config.yaml
encoder_bias: "all"
encoder_positions: "learned"
decoder_layers: 4
Rows from block 2 of the encoder of a small masked image model, named by matrix and row number. Rows with one number belong to one neuron. Each number is 128 + 32 x the weight over its row's rms, rounded and kept within 0 to 255. All counts start at 0. Numbers have three digits each. After the name is the row's rms in percent of the matrix's.
After each neuron's rows are labels from the 100 images, of 14976, where the neuron reaches its highest value: "top examples" is what is common among them; "patch colour" is the nearest of a few named colours to the mean colour under the peak. Only what is clearly more common there than usual is listed. The data: telescope images of galaxies (Galaxy Zoo DECaLS). In brackets: how many of the 100, against the usual share in percent.
# fc1: MLP up (encoder.blocks.2.mlp.fc1.weight, 640x160), inputs 0-79
# fc2: MLP down (encoder.blocks.2.mlp.fc2.weight, 160x640, transposed), outputs 0-79

fc1.320 160:173119167096147113087082130072089132111118150169049111100172129150158125081138183111120100122173111132130144127084200136125092107204069122099151023159107186125138123083105134147159162121116123139154154126140149163165097135145114134069100101
fc2.320 151:119134172144154128168114146114107088102113095073156180107077073125111128153131126190102125107135146142134148099155128171137156055139169193128140112148186060148143137168077085140117086100130104193124111130097168112143141155131133144184147082
top examples: edge-on disk: yes (36 vs 5.2); roundness: cigar-shaped (29 vs 8.1)
patch colour: brown (70 vs 12.5)

fc1.13 106:170164115154074143091163139141115159092126127097134121207109154098186137094083117171153111076119128146085022159120147182174114153145146120098159115111152173154150071167107115146107140228095155107078112094162108092112137112154132119136132130
fc2.13 111:140180087142099148115074087133076194124120142133117121120147133178110166188137130093104080127125142138123157071128110167126125035108181094142124058147105141170083136176147053133089121129097136083167128113097155127073162124166184149137114144
top examples: shape: featured or disk (63 vs 30.4); edge-on disk: yes (40 vs 5.2); roundness: cigar-shaped (28 vs 8.1)
patch colour: brown (34 vs 12.5)

fc1.480 123:163099176122134134123121138116135066100132091152112106157153160123132175122114078131117116186141162141197153111181148077094151134133147139086087162121132133096193120091146123105130138168150125088127077116129077155101051162149145083120150062
fc2.480 142:093094074141124101096123180081137169180168167089127147102094166094177147147090069127129099137076133131201137158127105158128096149118143128137139140117122108123167190171127154143095094111121126107150135139066184045134118142132139136117167178
top examples: roundness: cigar-shaped (33 vs 8.1); edge-on disk: yes (27 vs 5.2)
patch colour: brown (51 vs 12.5)

fc1.595 120:171100147138084144109197108186108116145042121114138132121170085129171154092182156133146085110111102093160136102125149170149130133171133156116140130147147132135086146136168120067142167136171088150153137180115097079092098156091137130130110143
fc2.595 136:154143074165157128114130122094108191131179102083136187140087077157124204146146084077101133122126127111125134104064111148152055090102158160151148095141150148149125116181133085142128087103077106096141185124145214091145143113139175110164150125
top examples: roundness: cigar-shaped (33 vs 8.1); edge-on disk: yes (31 vs 5.2)
patch colour: grey (47 vs 6.1); brown (39 vs 12.5)

fc1.622 134:139154192196071153094108172167110077134057148107165130105188074136129119113134125163150093163131156100174153133197179104133133180095136131165142146129139107065103107061119100129118110154146142158150119200133078103084148147091114110110110071
fc2.622 150:155184053128112131091129093099163167111141119105067165133110099177166174204161109138132136132163134129113156160089127115140098092112176174150150058102142161176144122150122146180132083116108082097143120108144158053071142088173137146128113108
top examples: shape: featured or disk (61 vs 30.4); edge-on disk: yes (37 vs 5.2)
patch colour: brown (45 vs 12.5)

fc1.369 149:128103127067146152124149142121087144083152111132128107179158141104140161141199094142092100101154151113079116172092086167186050003154136095159094096109092146107122151124088109126111123089131116093154176154157129089085144116150148187222159070
fc2.369 174:128127149131122171104114147137118154150148128129139083099113100107183125153102161197150144131171150108133133092150130146131161124095166134130132094092121114176112115144129147178105116139116102162121108102097133077133137139164133102128117145
top examples: shape: featured or disk (68 vs 30.4); edge-on disk: no (50 vs 24.7); spiral arms: yes (41 vs 18.8)
patch colour: brown (59 vs 12.5)

fc1.463 136:125168168061144073092138120120148137112111153100118118147139123140133092144188103112122088173164126092069074112109175136144059128103163108148139111073066173161120081080151077165165158103088133155140113148125091150141131134160159123101149087
fc2.463 159:137140135147145131096142159103064161114114142138139197117169078114088083174147103166095136113125166127136183115194108140110207111106161162099150150137082148065097152183213165114056144169153135149140073161061115053150135125118178120170101113
top examples: bar: no (31 vs 12.9)
patch colour: brown (77 vs 12.5)

fc1.618 121:133156115060177148083139121154157119106074143169128141170118165130056172117113139131051111096182162138150089101105110143187083148113160090130085139073128144102116141147110035108145125143102122129142153076131089109132152177098138152157130141
fc2.618 149:132152161140142122098126142088110228154164169089128158079130126111159133149140162171147139125130164116145133135120112184095098083112174159126137130150071127155072160131160117160090138144130142146110138144060178050084134115168205138126126118
top examples: shape: featured or disk (61 vs 30.4)
patch colour: brown (31 vs 12.5)

fc1.145 119:170082110149122142183121159120111070128074180161096157142108050084118065149143103097152133188149171119102153140157132159106187174139132132137160129155139140115079094139095152090131161117158138125113097102195060089113173124117129123085158161
fc2.145 119:130090111142129127014133092084091173137137088117111179106106161128141151161162157138176128135147140120124134153098110162092149092126140177088100087168103153148110200178144117128068102093149108148171174137035175096113133122136122134106126077
top examples: edge-on disk: yes (46 vs 5.2); roundness: cigar-shaped (41 vs 8.1)
patch colour: brown (43 vs 12.5)

fc1.542 127:095094147129120141171140150095133154157096183109067076129168173167124145112095094107147090143188147120197104115140167131135085137146140118103130116161173110134159158148143020112194094131111147121109102136145122150123121104142167133106126160
fc2.542 150:131165106160110086060117140149120098138180147119134202147103137136137172161120087072140140159104140153180122076132144147161097120091140142147140151110200082177135169227068108122100123137092147078115125098121126083102147159130173126153158140
top examples: roundness: cigar-shaped (51 vs 8.1)
patch colour: brown (76 vs 12.5)

fc1.373 134:129120177096106147153156136137096102105170145106157106118136120134104154144121109105120089180137194198147146107136155075102161150135097085085096163185119137103176111122168092134088113147169143096126077151175148188141092147141145105099149137
fc2.373 158:112129084150160110084151176099084141137160216131132170105113191094179132152101079141122109135105144117195132131123049124113111159089167151121162121098174109069119179176135160144112089130129150126131125173120143061118104143135116140140093144
top examples: roundness: cigar-shaped (36 vs 8.1); edge-on disk: yes (32 vs 5.2)
patch colour: brown (80 vs 12.5)

fc1.391 135:122149190064131087062125111127160161174112149083123097159122158108119118107172137077126109171139121098114111115118152093193106153128186126180140133100060165145153077128182071151082156099111144143114135150139143190122129129139171119128136074
fc2.391 160:121156131128142113099127186131073189105128158134157181120162111129112080167131101170122121117144179082144177142118118124105191125079152156098192184138100164071129173161167150123085175166158141129158101163037117071134110129106173096150134118
top examples: shape: featured or disk (60 vs 30.4); edge-on disk: no (55 vs 24.7); spiral arms: yes (46 vs 18.8)
patch colour: brown (43 vs 12.5)

fc1.604 116:137173120117137120143112170128090047118172085149123103173134109167118122146134058129119137128113090115129051101116127135156046105140141157136148073139101135201081135128110118153184094162091131136132185116169173147126128157165084038117145173
fc2.604 106:136129096150114092079086106081073225181168116138114179094155136090064122132117121132094137103158114079148130091107091147145122106096150214162100149119130122121080179200160095161096125130095139138149141093120102076139146127116231151138115155
top examples: edge-on disk: no (52 vs 24.7); spiral arms: yes (46 vs 18.8)
patch colour: brown (36 vs 12.5)

fc1.245 125:147117174122095148125178082153134144076131115118141084138111159142148152167158196127125072096185146152168080112113068120159119042161155088095128086113143123117153156104074088092146067128126127147108103070134105111164136133118120160151124125
fc2.245 142:141158150142109088150069120101075119147161144111133148099099115121147149162132110202096077136069123115154153108172167175140092122129201163106150113138118147170067158202133105182094100142105133149079098104118185067127119133160154126142143091
top examples: edge-on disk: yes (42 vs 5.2); roundness: cigar-shaped (39 vs 8.1)
patch colour: grey (89 vs 6.1)

fc1.634 132:089184167118144188117126087125130070073109129137136093163166114162088149143130116149172163091106109098139128099090138137108079108124148067136160123093152137168130136205145131115137101115136184084142148101177117111208113124121066085118109087
fc2.634 137:141168104112128094126107099103094135156166127136144143149176126095100111127158165092052114151131064084173180138077093187129134094098157159141041109140056137143132146141175096138140137161068121118131168149127129104146157085104189144172121152
top examples: shape: featured or disk (61 vs 30.4)
patch colour: brown (59 vs 12.5)

fc1.29 149:123176157087155130082166125092113114120135139145144175118093201116087164128076146156136093163132123174119052147072119145142045113130065091127050129127082136156201123158144097115144112112127122191171124108154144180178069117173171148186174117
fc2.29 160:123117176116155055149130136102144204128128187132134105109127131103151027118145164112161126112145161071175148178107150126073101093125146152098155131102122176132107148137177088131115180122091143095116135118082110051134108169159158165154124127
top examples: roundness: cigar-shaped (34 vs 8.1); edge-on disk: yes (32 vs 5.2)
patch colour: brown (73 vs 12.5)

fc1.398 126:142144114111163067136156108121113156148109155110125098133097185088136133126111103092123178163140140114118141086148177071185164122122189125093165121133162091150172157077149069145132110163100205140130082098162172142081155105078100151125118090
fc2.398 116:120112135153133140102082168080123124135125135137091162110072155133109142116083090135136100156089164182216123128163150174128108117070173105129147179140159107104130223205094131158105135135139151060119111114037141106134128121137180080166119168
top examples: roundness: cigar-shaped (41 vs 8.1); edge-on disk: yes (39 vs 5.2)
patch colour: brown (64 vs 12.5)

fc1.289 125:162071147152140167141120113168129153155138104167132147148138123175165122098146133181123146128113092143101060158105089165165073113179141115107146058154094154086138140114165112144170150121066065131095170146142166124119118096082047046124161124
fc2.289 129:107151096114146155098139157096050150131150096090114168061096133140138118171116104103082099153119139120167160105098143185152141085109195172101131144142148164151082132181133133179128104126125085083162120123072142074158094150194152135131086129
top examples: roundness: cigar-shaped (44 vs 8.1); edge-on disk: yes (31 vs 5.2)
patch colour: brown (61 vs 12.5)

fc1.164 100:131180122143161118158094147141119095114203100132109141138100160187141139135111111124133123159071126132106128184087093099113129089140115126154110146098148132127116160170148169111068118120135155112079137082110100187128124161092076080107182172
fc2.164 121:111124097134098132081139123088046205138121097151147147137197107094093086149129118190093120088176138123180151108120107173122161117097150135133080109142120169087101144142182112186106110111125135106141131195130146082159150116187162116138108113
top examples: spiral arms: yes (46 vs 18.8)
patch colour: brown (61 vs 12.5)

fc1.173 123:077159123115137145122108166147177091118109139129087165184127162164171080138124042072148124106220148070161098097087122091077098161119140125076128197140108113160140123117118118134109154180066083153119125145143151154129097168121154146123114095
fc2.173 122:127153124143150075136103133121059166142146213076163167135148157130108139087145098134117183142099127121163153119127103149175145089103111145106114140111180113144090174162145140079136138197143117116079101093103119083126118141176157067118120137
top examples: shape: featured or disk (62 vs 30.4); edge-on disk: yes (29 vs 5.2)
patch colour: brown (50 vs 12.5); grey (49 vs 6.1)

fc1.570 115:190103156131134152140167150142084095161203124130117131117061113117138119141070086075145146131062099140095076148093122160138078126165147115144088090112122137144124124166106099112079131166121153105079157114118152194154098116107106080150173179
fc2.570 159:137123110128096143069134132082041196171151119137124146088105184135129107135085148165120128133170145115194113122119108135147164130080127207104108099144139157105090134175179113177083110113120084118138106152127125058150091152182183163119109098
top examples: shape: featured or disk (67 vs 30.4); edge-on disk: no (61 vs 24.7); spiral arms: yes (53 vs 18.8)
patch colour: brown (70 vs 12.5)

fc1.287 116:100106147096176147126150132092174102116159080154130140079138145122089093135146125074129116127092107150153127108092104127146091187166183096126095132119123152080145180124087048137103105161136186134083109061092117107141132125156130082166119140
fc2.287 140:132140128168136154101116113100027204154167116117134193096114148133124145172091110149111107147128150150177107070113111156155142123127174198110152099131117151132113177176161120170098112115126111125158095130107149068136090134172200121127105139
top examples: edge-on disk: yes (43 vs 5.2); roundness: cigar-shaped (40 vs 8.1)
patch colour: brown (74 vs 12.5)

fc1.366 125:116157128114159115081092088181087138078150174187142149153145155104109141116103160115127088122118131148138059098085128100160109122089123122124067168080127169126144133182139058110049106134134112109146038118197125181192205143159184110153180129
fc2.366 139:122120161119175123098178120055155229117114166083119146090127148134096127121122162177109123104154147082151118164116089202058109093119141160145157160119081143112087157092162126169124158130116119121131160163064138067091112127187186154124112117
top examples: edge-on disk: yes (25 vs 5.2)
patch colour: brown (37 vs 12.5)

fc1.305 111:126149160113096161159102166137148111133128113073127160173084125142150183123142089086132117149123114095194097091140142111146159180159126174166112157154163128090128064145147155094161115143154133163125094117115134195132087128142110107081180128
fc2.305 113:093112103165114111113123155053092213183190136119133119092112100088099132175132106152124119144132133076192151055133083134110146140087141156133152121137106129138103178161139123142087135129133139184176141138107125013089147080145209160115103133
top examples: bar: no (31 vs 12.9)
patch colour: brown (66 vs 12.5)

fc1.252 131:152135143114121153093118107138126136114079141127177178170161126056121170091168137120147140099107193136111110076142140179156191174118097105163131119084151111048120155124099132053124120151118116113102083089138075049098119095118101117125127088
fc2.252 129:176136105190143065165155136120134179131214149085155181132107170076143147101082128139150117149118120129101138128099140143098178131080094217169120173165069116116080135138168086124096127138106146090118117159131183072064104152153121147127107091
top examples: edge-on disk: yes (35 vs 5.2); roundness: cigar-shaped (29 vs 8.1)
patch colour: brown (41 vs 12.5)

fc1.404 104:139154119150200161185120163185119092068191134181126140154101100165157111141118028128133172106110128128156110115155163138136062200141064121126142143129148091128139159164076180152104106150115145149151093120159182111169134167179139092100132173
fc2.404 113:160152135120076136063098116102043199172126144112132169085144176138087110122124162144130114121192111107153132111098081128161156121080132195115085117160117176094088132164194086127116146139108121120130071110152087100166096116145192175144120139
top examples: shape: featured or disk (65 vs 30.4)
patch colour: brown (74 vs 12.5); grey (25 vs 6.1)

fc1.174 129:109113085175111131203156110163114154101127137076089086173090098128137140128102111086086139099092106167176165118187158104121194182156125142164126203148172114076205050115101172087119124182139145142149056123127117168136124136175180147159129117
fc2.174 128:054135142164098145124103178093110175107160129159131098046166090081124155193075104144135160159207187091128160092119129126160134124071124119092156127146119135074125161147156176138118130079138175151069121141118107061114141077086180149124149077
top examples: spiral arms: yes (39 vs 18.8); bulge size: moderate (26 vs 6.6)
patch colour: brown (50 vs 12.5); grey (48 vs 6.1)

fc1.208 153:157176128091122081166122121148135169148149163108128049116165166106164093086143104086130157177130153091139100124107153116140151163088175172138163142122151093139154132073160023091132116130128119118121152132124145201091107097110120153135126121
fc2.208 148:125138143116102132072134170084122069151107136122134137188121167159148129108078087108117098154112161153172159174154178125178144146083129131096162143114201131191153215169095136119130101098139129095138090131116148078100114172135115091127155142
top examples: edge-on disk: yes (37 vs 5.2); roundness: cigar-shaped (33 vs 8.1)
patch colour: brown (59 vs 12.5)

fc1.217 088:144146139126136150170151103152118035075154100182116074156113089145078134181080124195167150122079149155150104136114130099087115114187137114070185109109129160169083163125145158167157114123134166177105170100126163162131112162152097076184158152
fc2.217 102:098127096103089104054090110058069255171166113120128166094156153100100089167139124140094109108151124106154162103113128186142133096063152188177078130146102153137124143172154100165101123122117126101111111148108120069136154125120188152144100114
top examples: shape: featured or disk (67 vs 30.4)
patch colour: brown (43 vs 12.5)

fc1.424 151:116168151153094166106059151124134115126141112089156135125151092165052124129086112082140125201149122180131108059139174081093154146105163100136145115092195142145123137102154080151138178121160208096114095092190089110136168135124183122077134123
fc2.424 144:134144087125182163081144157074155145126139160144104147136082123156149117189116155204133139137122129168127184166137148131122115152101157149071159160111155121165125163109075205234151125161072138145107132130066105088087143076132141163135102155
top examples: shape: featured or disk (63 vs 30.4); edge-on disk: yes (32 vs 5.2)
patch colour: brown (49 vs 12.5)

fc1.154 131:137121174150118119144148115135119153120071175084118095094176177133104092082132146094133136129193165121189120081104159148153140115116162123113149159153198117165129149093164041111180138128123127121129132069128106110111150123084146149103170095
fc2.154 144:141171105156095093057105130136098080140162137120106161148083162157125170156119091096156120153086128173173120100135148151147085112111150179139153152117194098169136184229070104134106140144119144088101115119101157087123141137127176103162135166
top examples: roundness: cigar-shaped (52 vs 8.1); edge-on disk: yes (31 vs 5.2)
patch colour: brown (81 vs 12.5)

fc1.37 142:108092159114183129077169143181123133152058163101101135138141147074154141136121160165099083090145183128153143086147115126126160156131153136169074158153143094142148113161101077150175091126125125175162093115157080106128137109119126121208142109
fc2.37 141:115173146186127079140110107125128127111193135088101165105133062174157189156135064105133169124100131154138161089123135112174093084091181139126180129137159187183139137148089117142099087150099130086083095133091184024122124138137166141140108160
top examples: shape: featured or disk (63 vs 30.4); edge-on disk: yes (44 vs 5.2); roundness: cigar-shaped (26 vs 8.1)
patch colour: brown (39 vs 12.5); grey (35 vs 6.1)

fc1.505 100:122123158079156131073211119154138185124124166158121116201170142081105094084151145113127094076143143111151109082139109148164140109147145148112098174118095088166117151089134089107151115203138060105152125163153120146167154147125160141188114109
fc2.505 125:162112086153115095077110193104087177153136155118149184085100093135139136121122099144153159137146183087104136155092131168127121139078123166127142113146151185123045130163123115164101167155072133133138127154055136050101116163130202111107168142
top examples: edge-on disk: yes (33 vs 5.2)
patch colour: grey (77 vs 6.1)

fc1.9 099:119050120088175162202200124071134143084085097164097110149169103125129128120137171175105082137140148123166098134088103169146114136137121073115137078116158176082147137112109094164184168160108194123121081111150153121169079145144185092179099130
fc2.9 137:120167130150131138069099137093059204141171129117142189097150133135131140173110088147110123138133158113178161109119145150152141098120160194124135084133100175131085160173177113158084106120098121123148140133101135051124136130170192131119118102
top examples: roundness: cigar-shaped (28 vs 8.1)
patch colour: brown (69 vs 12.5)

fc1.602 128:149130104117089110103126106131191120132092168095114153113110132100177192151122103143142101086105125111160072129137185162157093142136172142107102079128170091150175137121091131145144102145148131112165077082129116106078149099074084107147088171
fc2.602 131:144156150135115167122123130136106141149158085112156111140153133106133143104067127100114131143114141145117121084074089101135157148088131137107134110094115158170085127170100074130085160156090170111169141094162162104130150092131171164173085138
top examples: edge-on disk: yes (41 vs 5.2); roundness: cigar-shaped (38 vs 8.1)
patch colour: brown (58 vs 12.5)

fc1.16 123:139158114171047150131137175137148092112089160102153154150107052165163117091136105115121130152082107056153113115164121076112142158066126139149090158136122136111125092120114118147110089083165143173149108153162129111027094112086146149129106122
fc2.16 142:072177093167119155096104139067128181081133108110099154057133096138131150218128129137137110121201142134132121144112131138147095098092169152161165114116156126139127153143111154113133127142107128151102131109096151068092147088142152163145116109
top examples: shape: featured or disk (64 vs 30.4)
patch colour: brown (45 vs 12.5); grey (40 vs 6.1)

fc1.308 109:122115111141153138115198136170145159094093171178102132140163131133131116115098177175127081120156116119211108126152090113074071153135151179121123164119141105103155138095112112119111091152118119109166085076155167118123095121137109095199148150
fc2.308 123:122126120150116095123078147080088184140181159093104181082101119138132134157109084107135145138151136093166134112094146151134139110108148209129140076169133167141104164175164117173128111163095143120105145124058108055129173164138184162123129140
top examples: shape: featured or disk (70 vs 30.4); edge-on disk: yes (34 vs 5.2)
patch colour: brown (40 vs 12.5)

fc1.195 120:143110126087111183082160122132141144101098136119095170153172111131129184142153114073122147064129143148184138123191153144141084119149150126146149165100100108079185125104120120090139100174136159152145089097116113149118159079078125113142122172
fc2.195 140:138136157176116116196098109124077142152211114087142130119121171083126159157069129148128091120100149125124124065089142125160156132063150175157122148126139170138109168181121131152104134124082158115152132120152186065112080125155155134182094078
top examples: edge-on disk: yes (48 vs 5.2); roundness: cigar-shaped (36 vs 8.1)
patch colour: brown (78 vs 12.5)

fc1.181 133:182070070117155131136173141060149145152174111134149150127098096128168131078090114135127114170091173149087113202132162122139147180110074121128112099164188173144175137095120118121149147125146097149118103122168152144129116173124138126079172169
fc2.181 167:165166137133155122081094165114087199144150171155126191138130134091106141166117126129124126110107132038154169143112084098100129138095134195137101143092102158081116191157173168179112120162108111126156135194087144080150115146184170162168072119
top examples: edge-on disk: yes (33 vs 5.2)
patch colour: brown (67 vs 12.5)

fc1.386 137:151113093140131137115103100115145116084110160121131184142142070062103128127189130091155098136120117095078163116104114173099171150154082153145136141159172095075120117093101140085085177140148169118141147104146104132111124141117065112065117085
fc2.386 125:163136134192167110116141154183195159151130110102139189128105148134140162139124140056164155141142091110167165177153113127150156157118145159149102170100085113130105105120192112190112087112058120129117079192030135059106109091091115121120169118
top examples: shape: featured or disk (61 vs 30.4); edge-on disk: yes (48 vs 5.2); roundness: cigar-shaped (35 vs 8.1)
patch colour: brown (96 vs 12.5)

fc1.584 103:107121179078135148139148102118120117087127109082107118147129121182085089106124189161141082098130138165145062171084115115137047158097103147076143154109141126141166188148115132126149147136092203147134083116143098135157137158148187087158123078
fc2.584 120:127141084180125077108075142074091167125177132140128167081104100111112106174097104139104100156124102128181165094144157181138103122158140129155105095139166146142120179193166091162141141120082142145118152126094155044162099151153170159161106136
top examples: edge-on disk: yes (52 vs 5.2); roundness: cigar-shaped (41 vs 8.1)
patch colour: grey (63 vs 6.1); brown (37 vs 12.5)

fc1.109 108:168159135103124106085130141142128089113104112140131109177141125146140112153133067074107122107146152122190036102099140134140060112151200133136125162125109103156131127092177105116152096121099100164146167164152165176109083134148133065165125126
fc2.109 115:146113096160154113091104166075091214187179146136132184102125175125084152130107095144128118145131153092149160106114111147134136142103112214154143161124146128111086181189153125157101163177115123137147125141088125066116131139153218144126129161
top examples: roundness: cigar-shaped (29 vs 8.1)
patch colour: brown (88 vs 12.5)