python train.py --encoder_arch="vit" --dataset="telescope images of galaxies (Galaxy Zoo DECaLS)" --encoder_mlp_ratio=4 --encoder_qk_norm=false --encoder_positions="learned" --max_precond_dim=512 --one_sided=false --final_lr_fraction=0.05
Rows from block 6 of the encoder of a small masked image model, named by matrix and row number. Rows with one number belong to one neuron. Each number is 50 + 10 x the weight over its row's rms, rounded and kept within 0 to 99. All counts start at 0.
After each neuron's rows are labels from the 100 images, of 14976, where the neuron reaches its highest value: "strongest on" is what is common among them. Only what is clearly more common there than usual is listed. The data: telescope images of galaxies (Galaxy Zoo DECaLS). In brackets: how many of the 100.
# fc1: MLP up (encoder.blocks.6.mlp.fc1.weight, 640x160), inputs 80-159
# fc2: MLP down (encoder.blocks.6.mlp.fc2.weight, 160x640, transposed), outputs 80-159

fc1.589:59 52 48 58 59 53 44 59 52 48 55 64 52 61 56 35 36 60 53 62 62 50 46 45 61 25 38 53 66 56 51 66 41 55 34 36 53 44 60 62 69 44 43 43 66 61 50 51 49 44 38 60 68 45 48 27 48 45 44 58 58 38 41 49 60 56 34 52 35 48 55 51 39 33 60 51 48 55 55 25
fc2.589:42 51 64 43 59 42 53 57 51 56 73 44 50 51 60 54 51 55 46 50 41 36 41 63 73 50 57 49 55 48 51 49 66 43 60 39 50 50 45 45 54 61 47 59 34 35 59 20 44 51 48 31 38 44 47 59 44 51 44 37 55 55 54 48 60 53 54 47 60 47 47 40 58 62 27 38 41 47 60 58
strongest on: edge-on disk: no (50)

fc1.293:35 64 57 32 55 35 31 65 84 52 41 59 45 47 48 46 52 63 61 47 49 60 55 35 58 35 39 51 45 50 48 52 56 68 58 50 53 57 41 68 44 46 48 25 57 42 52 56 38 44 66 46 45 64 47 44 52 59 45 54 46 53 41 36 47 44 44 64 56 56 45 50 37 51 31 45 50 59 43 58
fc2.293:52 56 56 50 58 36 67 42 47 54 52 56 51 49 56 64 43 43 53 51 52 41 43 62 81 44 50 41 53 59 64 44 61 35 56 39 54 46 43 54 62 62 56 75 36 49 67 29 35 50 51 43 55 47 58 50 32 48 41 44 63 45 36 60 57 47 44 35 53 41 55 48 60 52 26 47 40 46 59 41
strongest on: spiral arms: yes (40)

fc1.366:53 52 50 55 54 49 50 78 51 54 64 50 65 76 48 40 38 44 46 54 50 44 42 37 54 52 23 47 36 28 63 55 49 41 37 64 55 58 45 52 65 46 48 48 23 53 49 48 48 46 37 55 42 42 43 51 58 68 47 42 61 50 64 49 55 47 47 51 54 40 47 53 60 52 53 33 65 62 58 51
fc2.366:42 65 51 59 44 46 38 32 48 64 46 69 58 47 50 59 48 45 45 47 43 37 35 67 56 37 46 45 55 72 54 44 37 56 67 56 48 56 44 54 56 46 59 47 46 48 53 38 39 62 58 54 46 66 50 51 42 42 52 39 53 47 49 49 53 50 54 28 64 44 66 44 46 50 52 69 49 39 48 35
strongest on: roundness: cigar-shaped (50); edge-on disk: yes (28)

fc1.175:52 48 64 48 44 32 31 37 71 56 52 46 35 35 45 44 51 68 46 70 50 37 32 50 59 36 66 47 59 60 38 62 62 52 60 43 47 44 47 71 26 51 58 21 60 42 41 45 55 52 38 44 56 75 47 64 44 55 53 54 53 45 47 53 52 34 42 60 44 75 47 45 40 55 54 45 48 50 57 58
fc2.175:49 56 52 47 57 36 64 43 46 50 47 54 52 48 55 62 43 41 51 47 51 42 43 59 79 42 42 40 50 56 64 41 56 36 52 37 53 48 40 50 65 63 53 77 30 48 67 30 31 49 53 42 51 44 57 44 33 47 37 43 61 46 37 57 57 49 43 33 56 34 54 47 59 49 25 47 39 42 54 41
strongest on: shape: featured or disk (64); edge-on disk: no (51); bar: no (36)

fc1.198:53 71 57 47 44 56 48 47 57 40 51 62 43 23 55 44 56 61 48 72 62 40 33 64 58 37 47 47 49 64 50 54 53 47 40 37 61 39 60 63 30 43 47 20 52 45 65 54 62 56 63 43 59 67 61 48 53 47 60 54 53 45 46 56 69 32 43 73 50 75 62 36 39 54 65 48 59 52 56 47
fc2.198:49 55 54 46 59 32 61 47 50 52 46 50 50 52 55 60 40 45 51 49 48 40 41 57 84 44 48 42 54 53 60 44 59 37 58 42 51 49 41 52 68 67 58 79 34 46 59 30 32 47 50 47 53 45 59 44 30 50 34 44 63 44 44 59 54 51 43 33 53 33 54 50 63 51 25 48 37 44 54 49
strongest on: shape: featured or disk (67); edge-on disk: no (55); spiral arms: yes (42)

fc1.550:50 52 50 40 47 28 34 61 70 44 40 60 42 28 39 51 54 53 49 41 53 44 59 54 51 40 60 29 54 50 61 62 34 39 58 39 54 53 53 51 35 53 46 23 54 37 46 43 49 44 47 40 58 54 46 62 53 55 53 59 48 44 50 38 43 36 56 56 48 52 41 50 28 44 45 37 47 66 42 55
fc2.550:48 56 55 49 56 38 64 42 47 54 49 54 52 49 58 60 43 45 54 50 52 41 40 58 82 42 47 43 51 58 61 41 63 39 54 39 53 44 42 56 62 62 56 76 34 48 66 31 32 50 51 44 53 46 59 46 30 48 40 44 61 45 36 59 58 47 42 35 54 40 55 49 61 53 25 47 40 42 57 43
strongest on: bulge size: small (28)

fc1.101:50 34 50 36 44 50 49 54 56 56 54 51 34 47 53 43 55 39 55 48 66 39 54 56 51 33 60 49 45 46 66 68 49 57 48 49 60 56 75 51 44 59 61 28 46 45 47 49 59 46 48 38 63 45 53 49 47 53 32 46 52 61 51 50 43 45 50 45 48 57 29 29 45 51 39 39 60 38 57 64
fc2.101:48 59 58 44 60 39 62 39 48 50 46 56 63 41 64 57 42 62 52 50 46 35 40 57 76 45 53 41 46 56 57 43 64 39 55 41 43 42 33 55 61 52 46 68 42 46 66 36 37 51 49 50 51 57 59 46 27 45 43 44 50 49 38 65 59 43 43 47 49 38 49 49 59 61 33 61 41 63 50 39
strongest on: edge-on disk: no (56); spiral arms: yes (43)

fc1.377:50 43 56 64 49 52 48 67 42 57 48 53 48 72 50 58 40 49 34 48 55 43 54 56 52 62 55 44 31 43 39 58 70 34 66 48 48 57 46 29 58 52 42 56 35 43 53 62 65 41 73 58 54 63 37 60 53 45 51 51 49 42 46 40 53 50 44 61 56 47 43 45 47 60 23 54 65 40 70 36
fc2.377:60 54 56 57 65 44 61 30 58 48 46 58 46 47 60 48 44 50 52 60 55 44 46 56 80 36 54 46 51 72 67 47 45 51 44 50 65 58 52 48 52 63 60 55 38 49 56 31 28 50 41 43 55 39 55 46 45 57 52 44 54 36 44 56 50 37 55 39 52 37 55 51 54 52 44 48 33 59 31 46
strongest on: shape: star or artifact (32)

fc1.473:57 56 51 55 54 42 57 34 71 35 49 61 37 29 38 38 65 63 43 61 53 53 34 45 58 39 43 45 42 43 60 52 58 63 50 43 63 39 66 55 38 47 51 25 65 45 48 50 51 55 63 54 56 69 55 46 56 43 46 31 61 41 48 69 55 42 48 50 30 51 42 40 49 38 59 79 51 51 39 53
fc2.473:58 54 63 47 56 38 56 53 44 56 53 49 57 53 61 60 36 46 58 50 48 37 48 60 81 43 44 41 58 64 56 43 60 27 58 39 49 53 37 48 61 60 55 77 32 47 64 26 36 49 52 51 51 53 52 44 42 49 48 47 58 41 46 47 57 55 44 41 62 35 58 44 58 57 30 41 45 40 63 52
strongest on: shape: featured or disk (61); edge-on disk: no (50)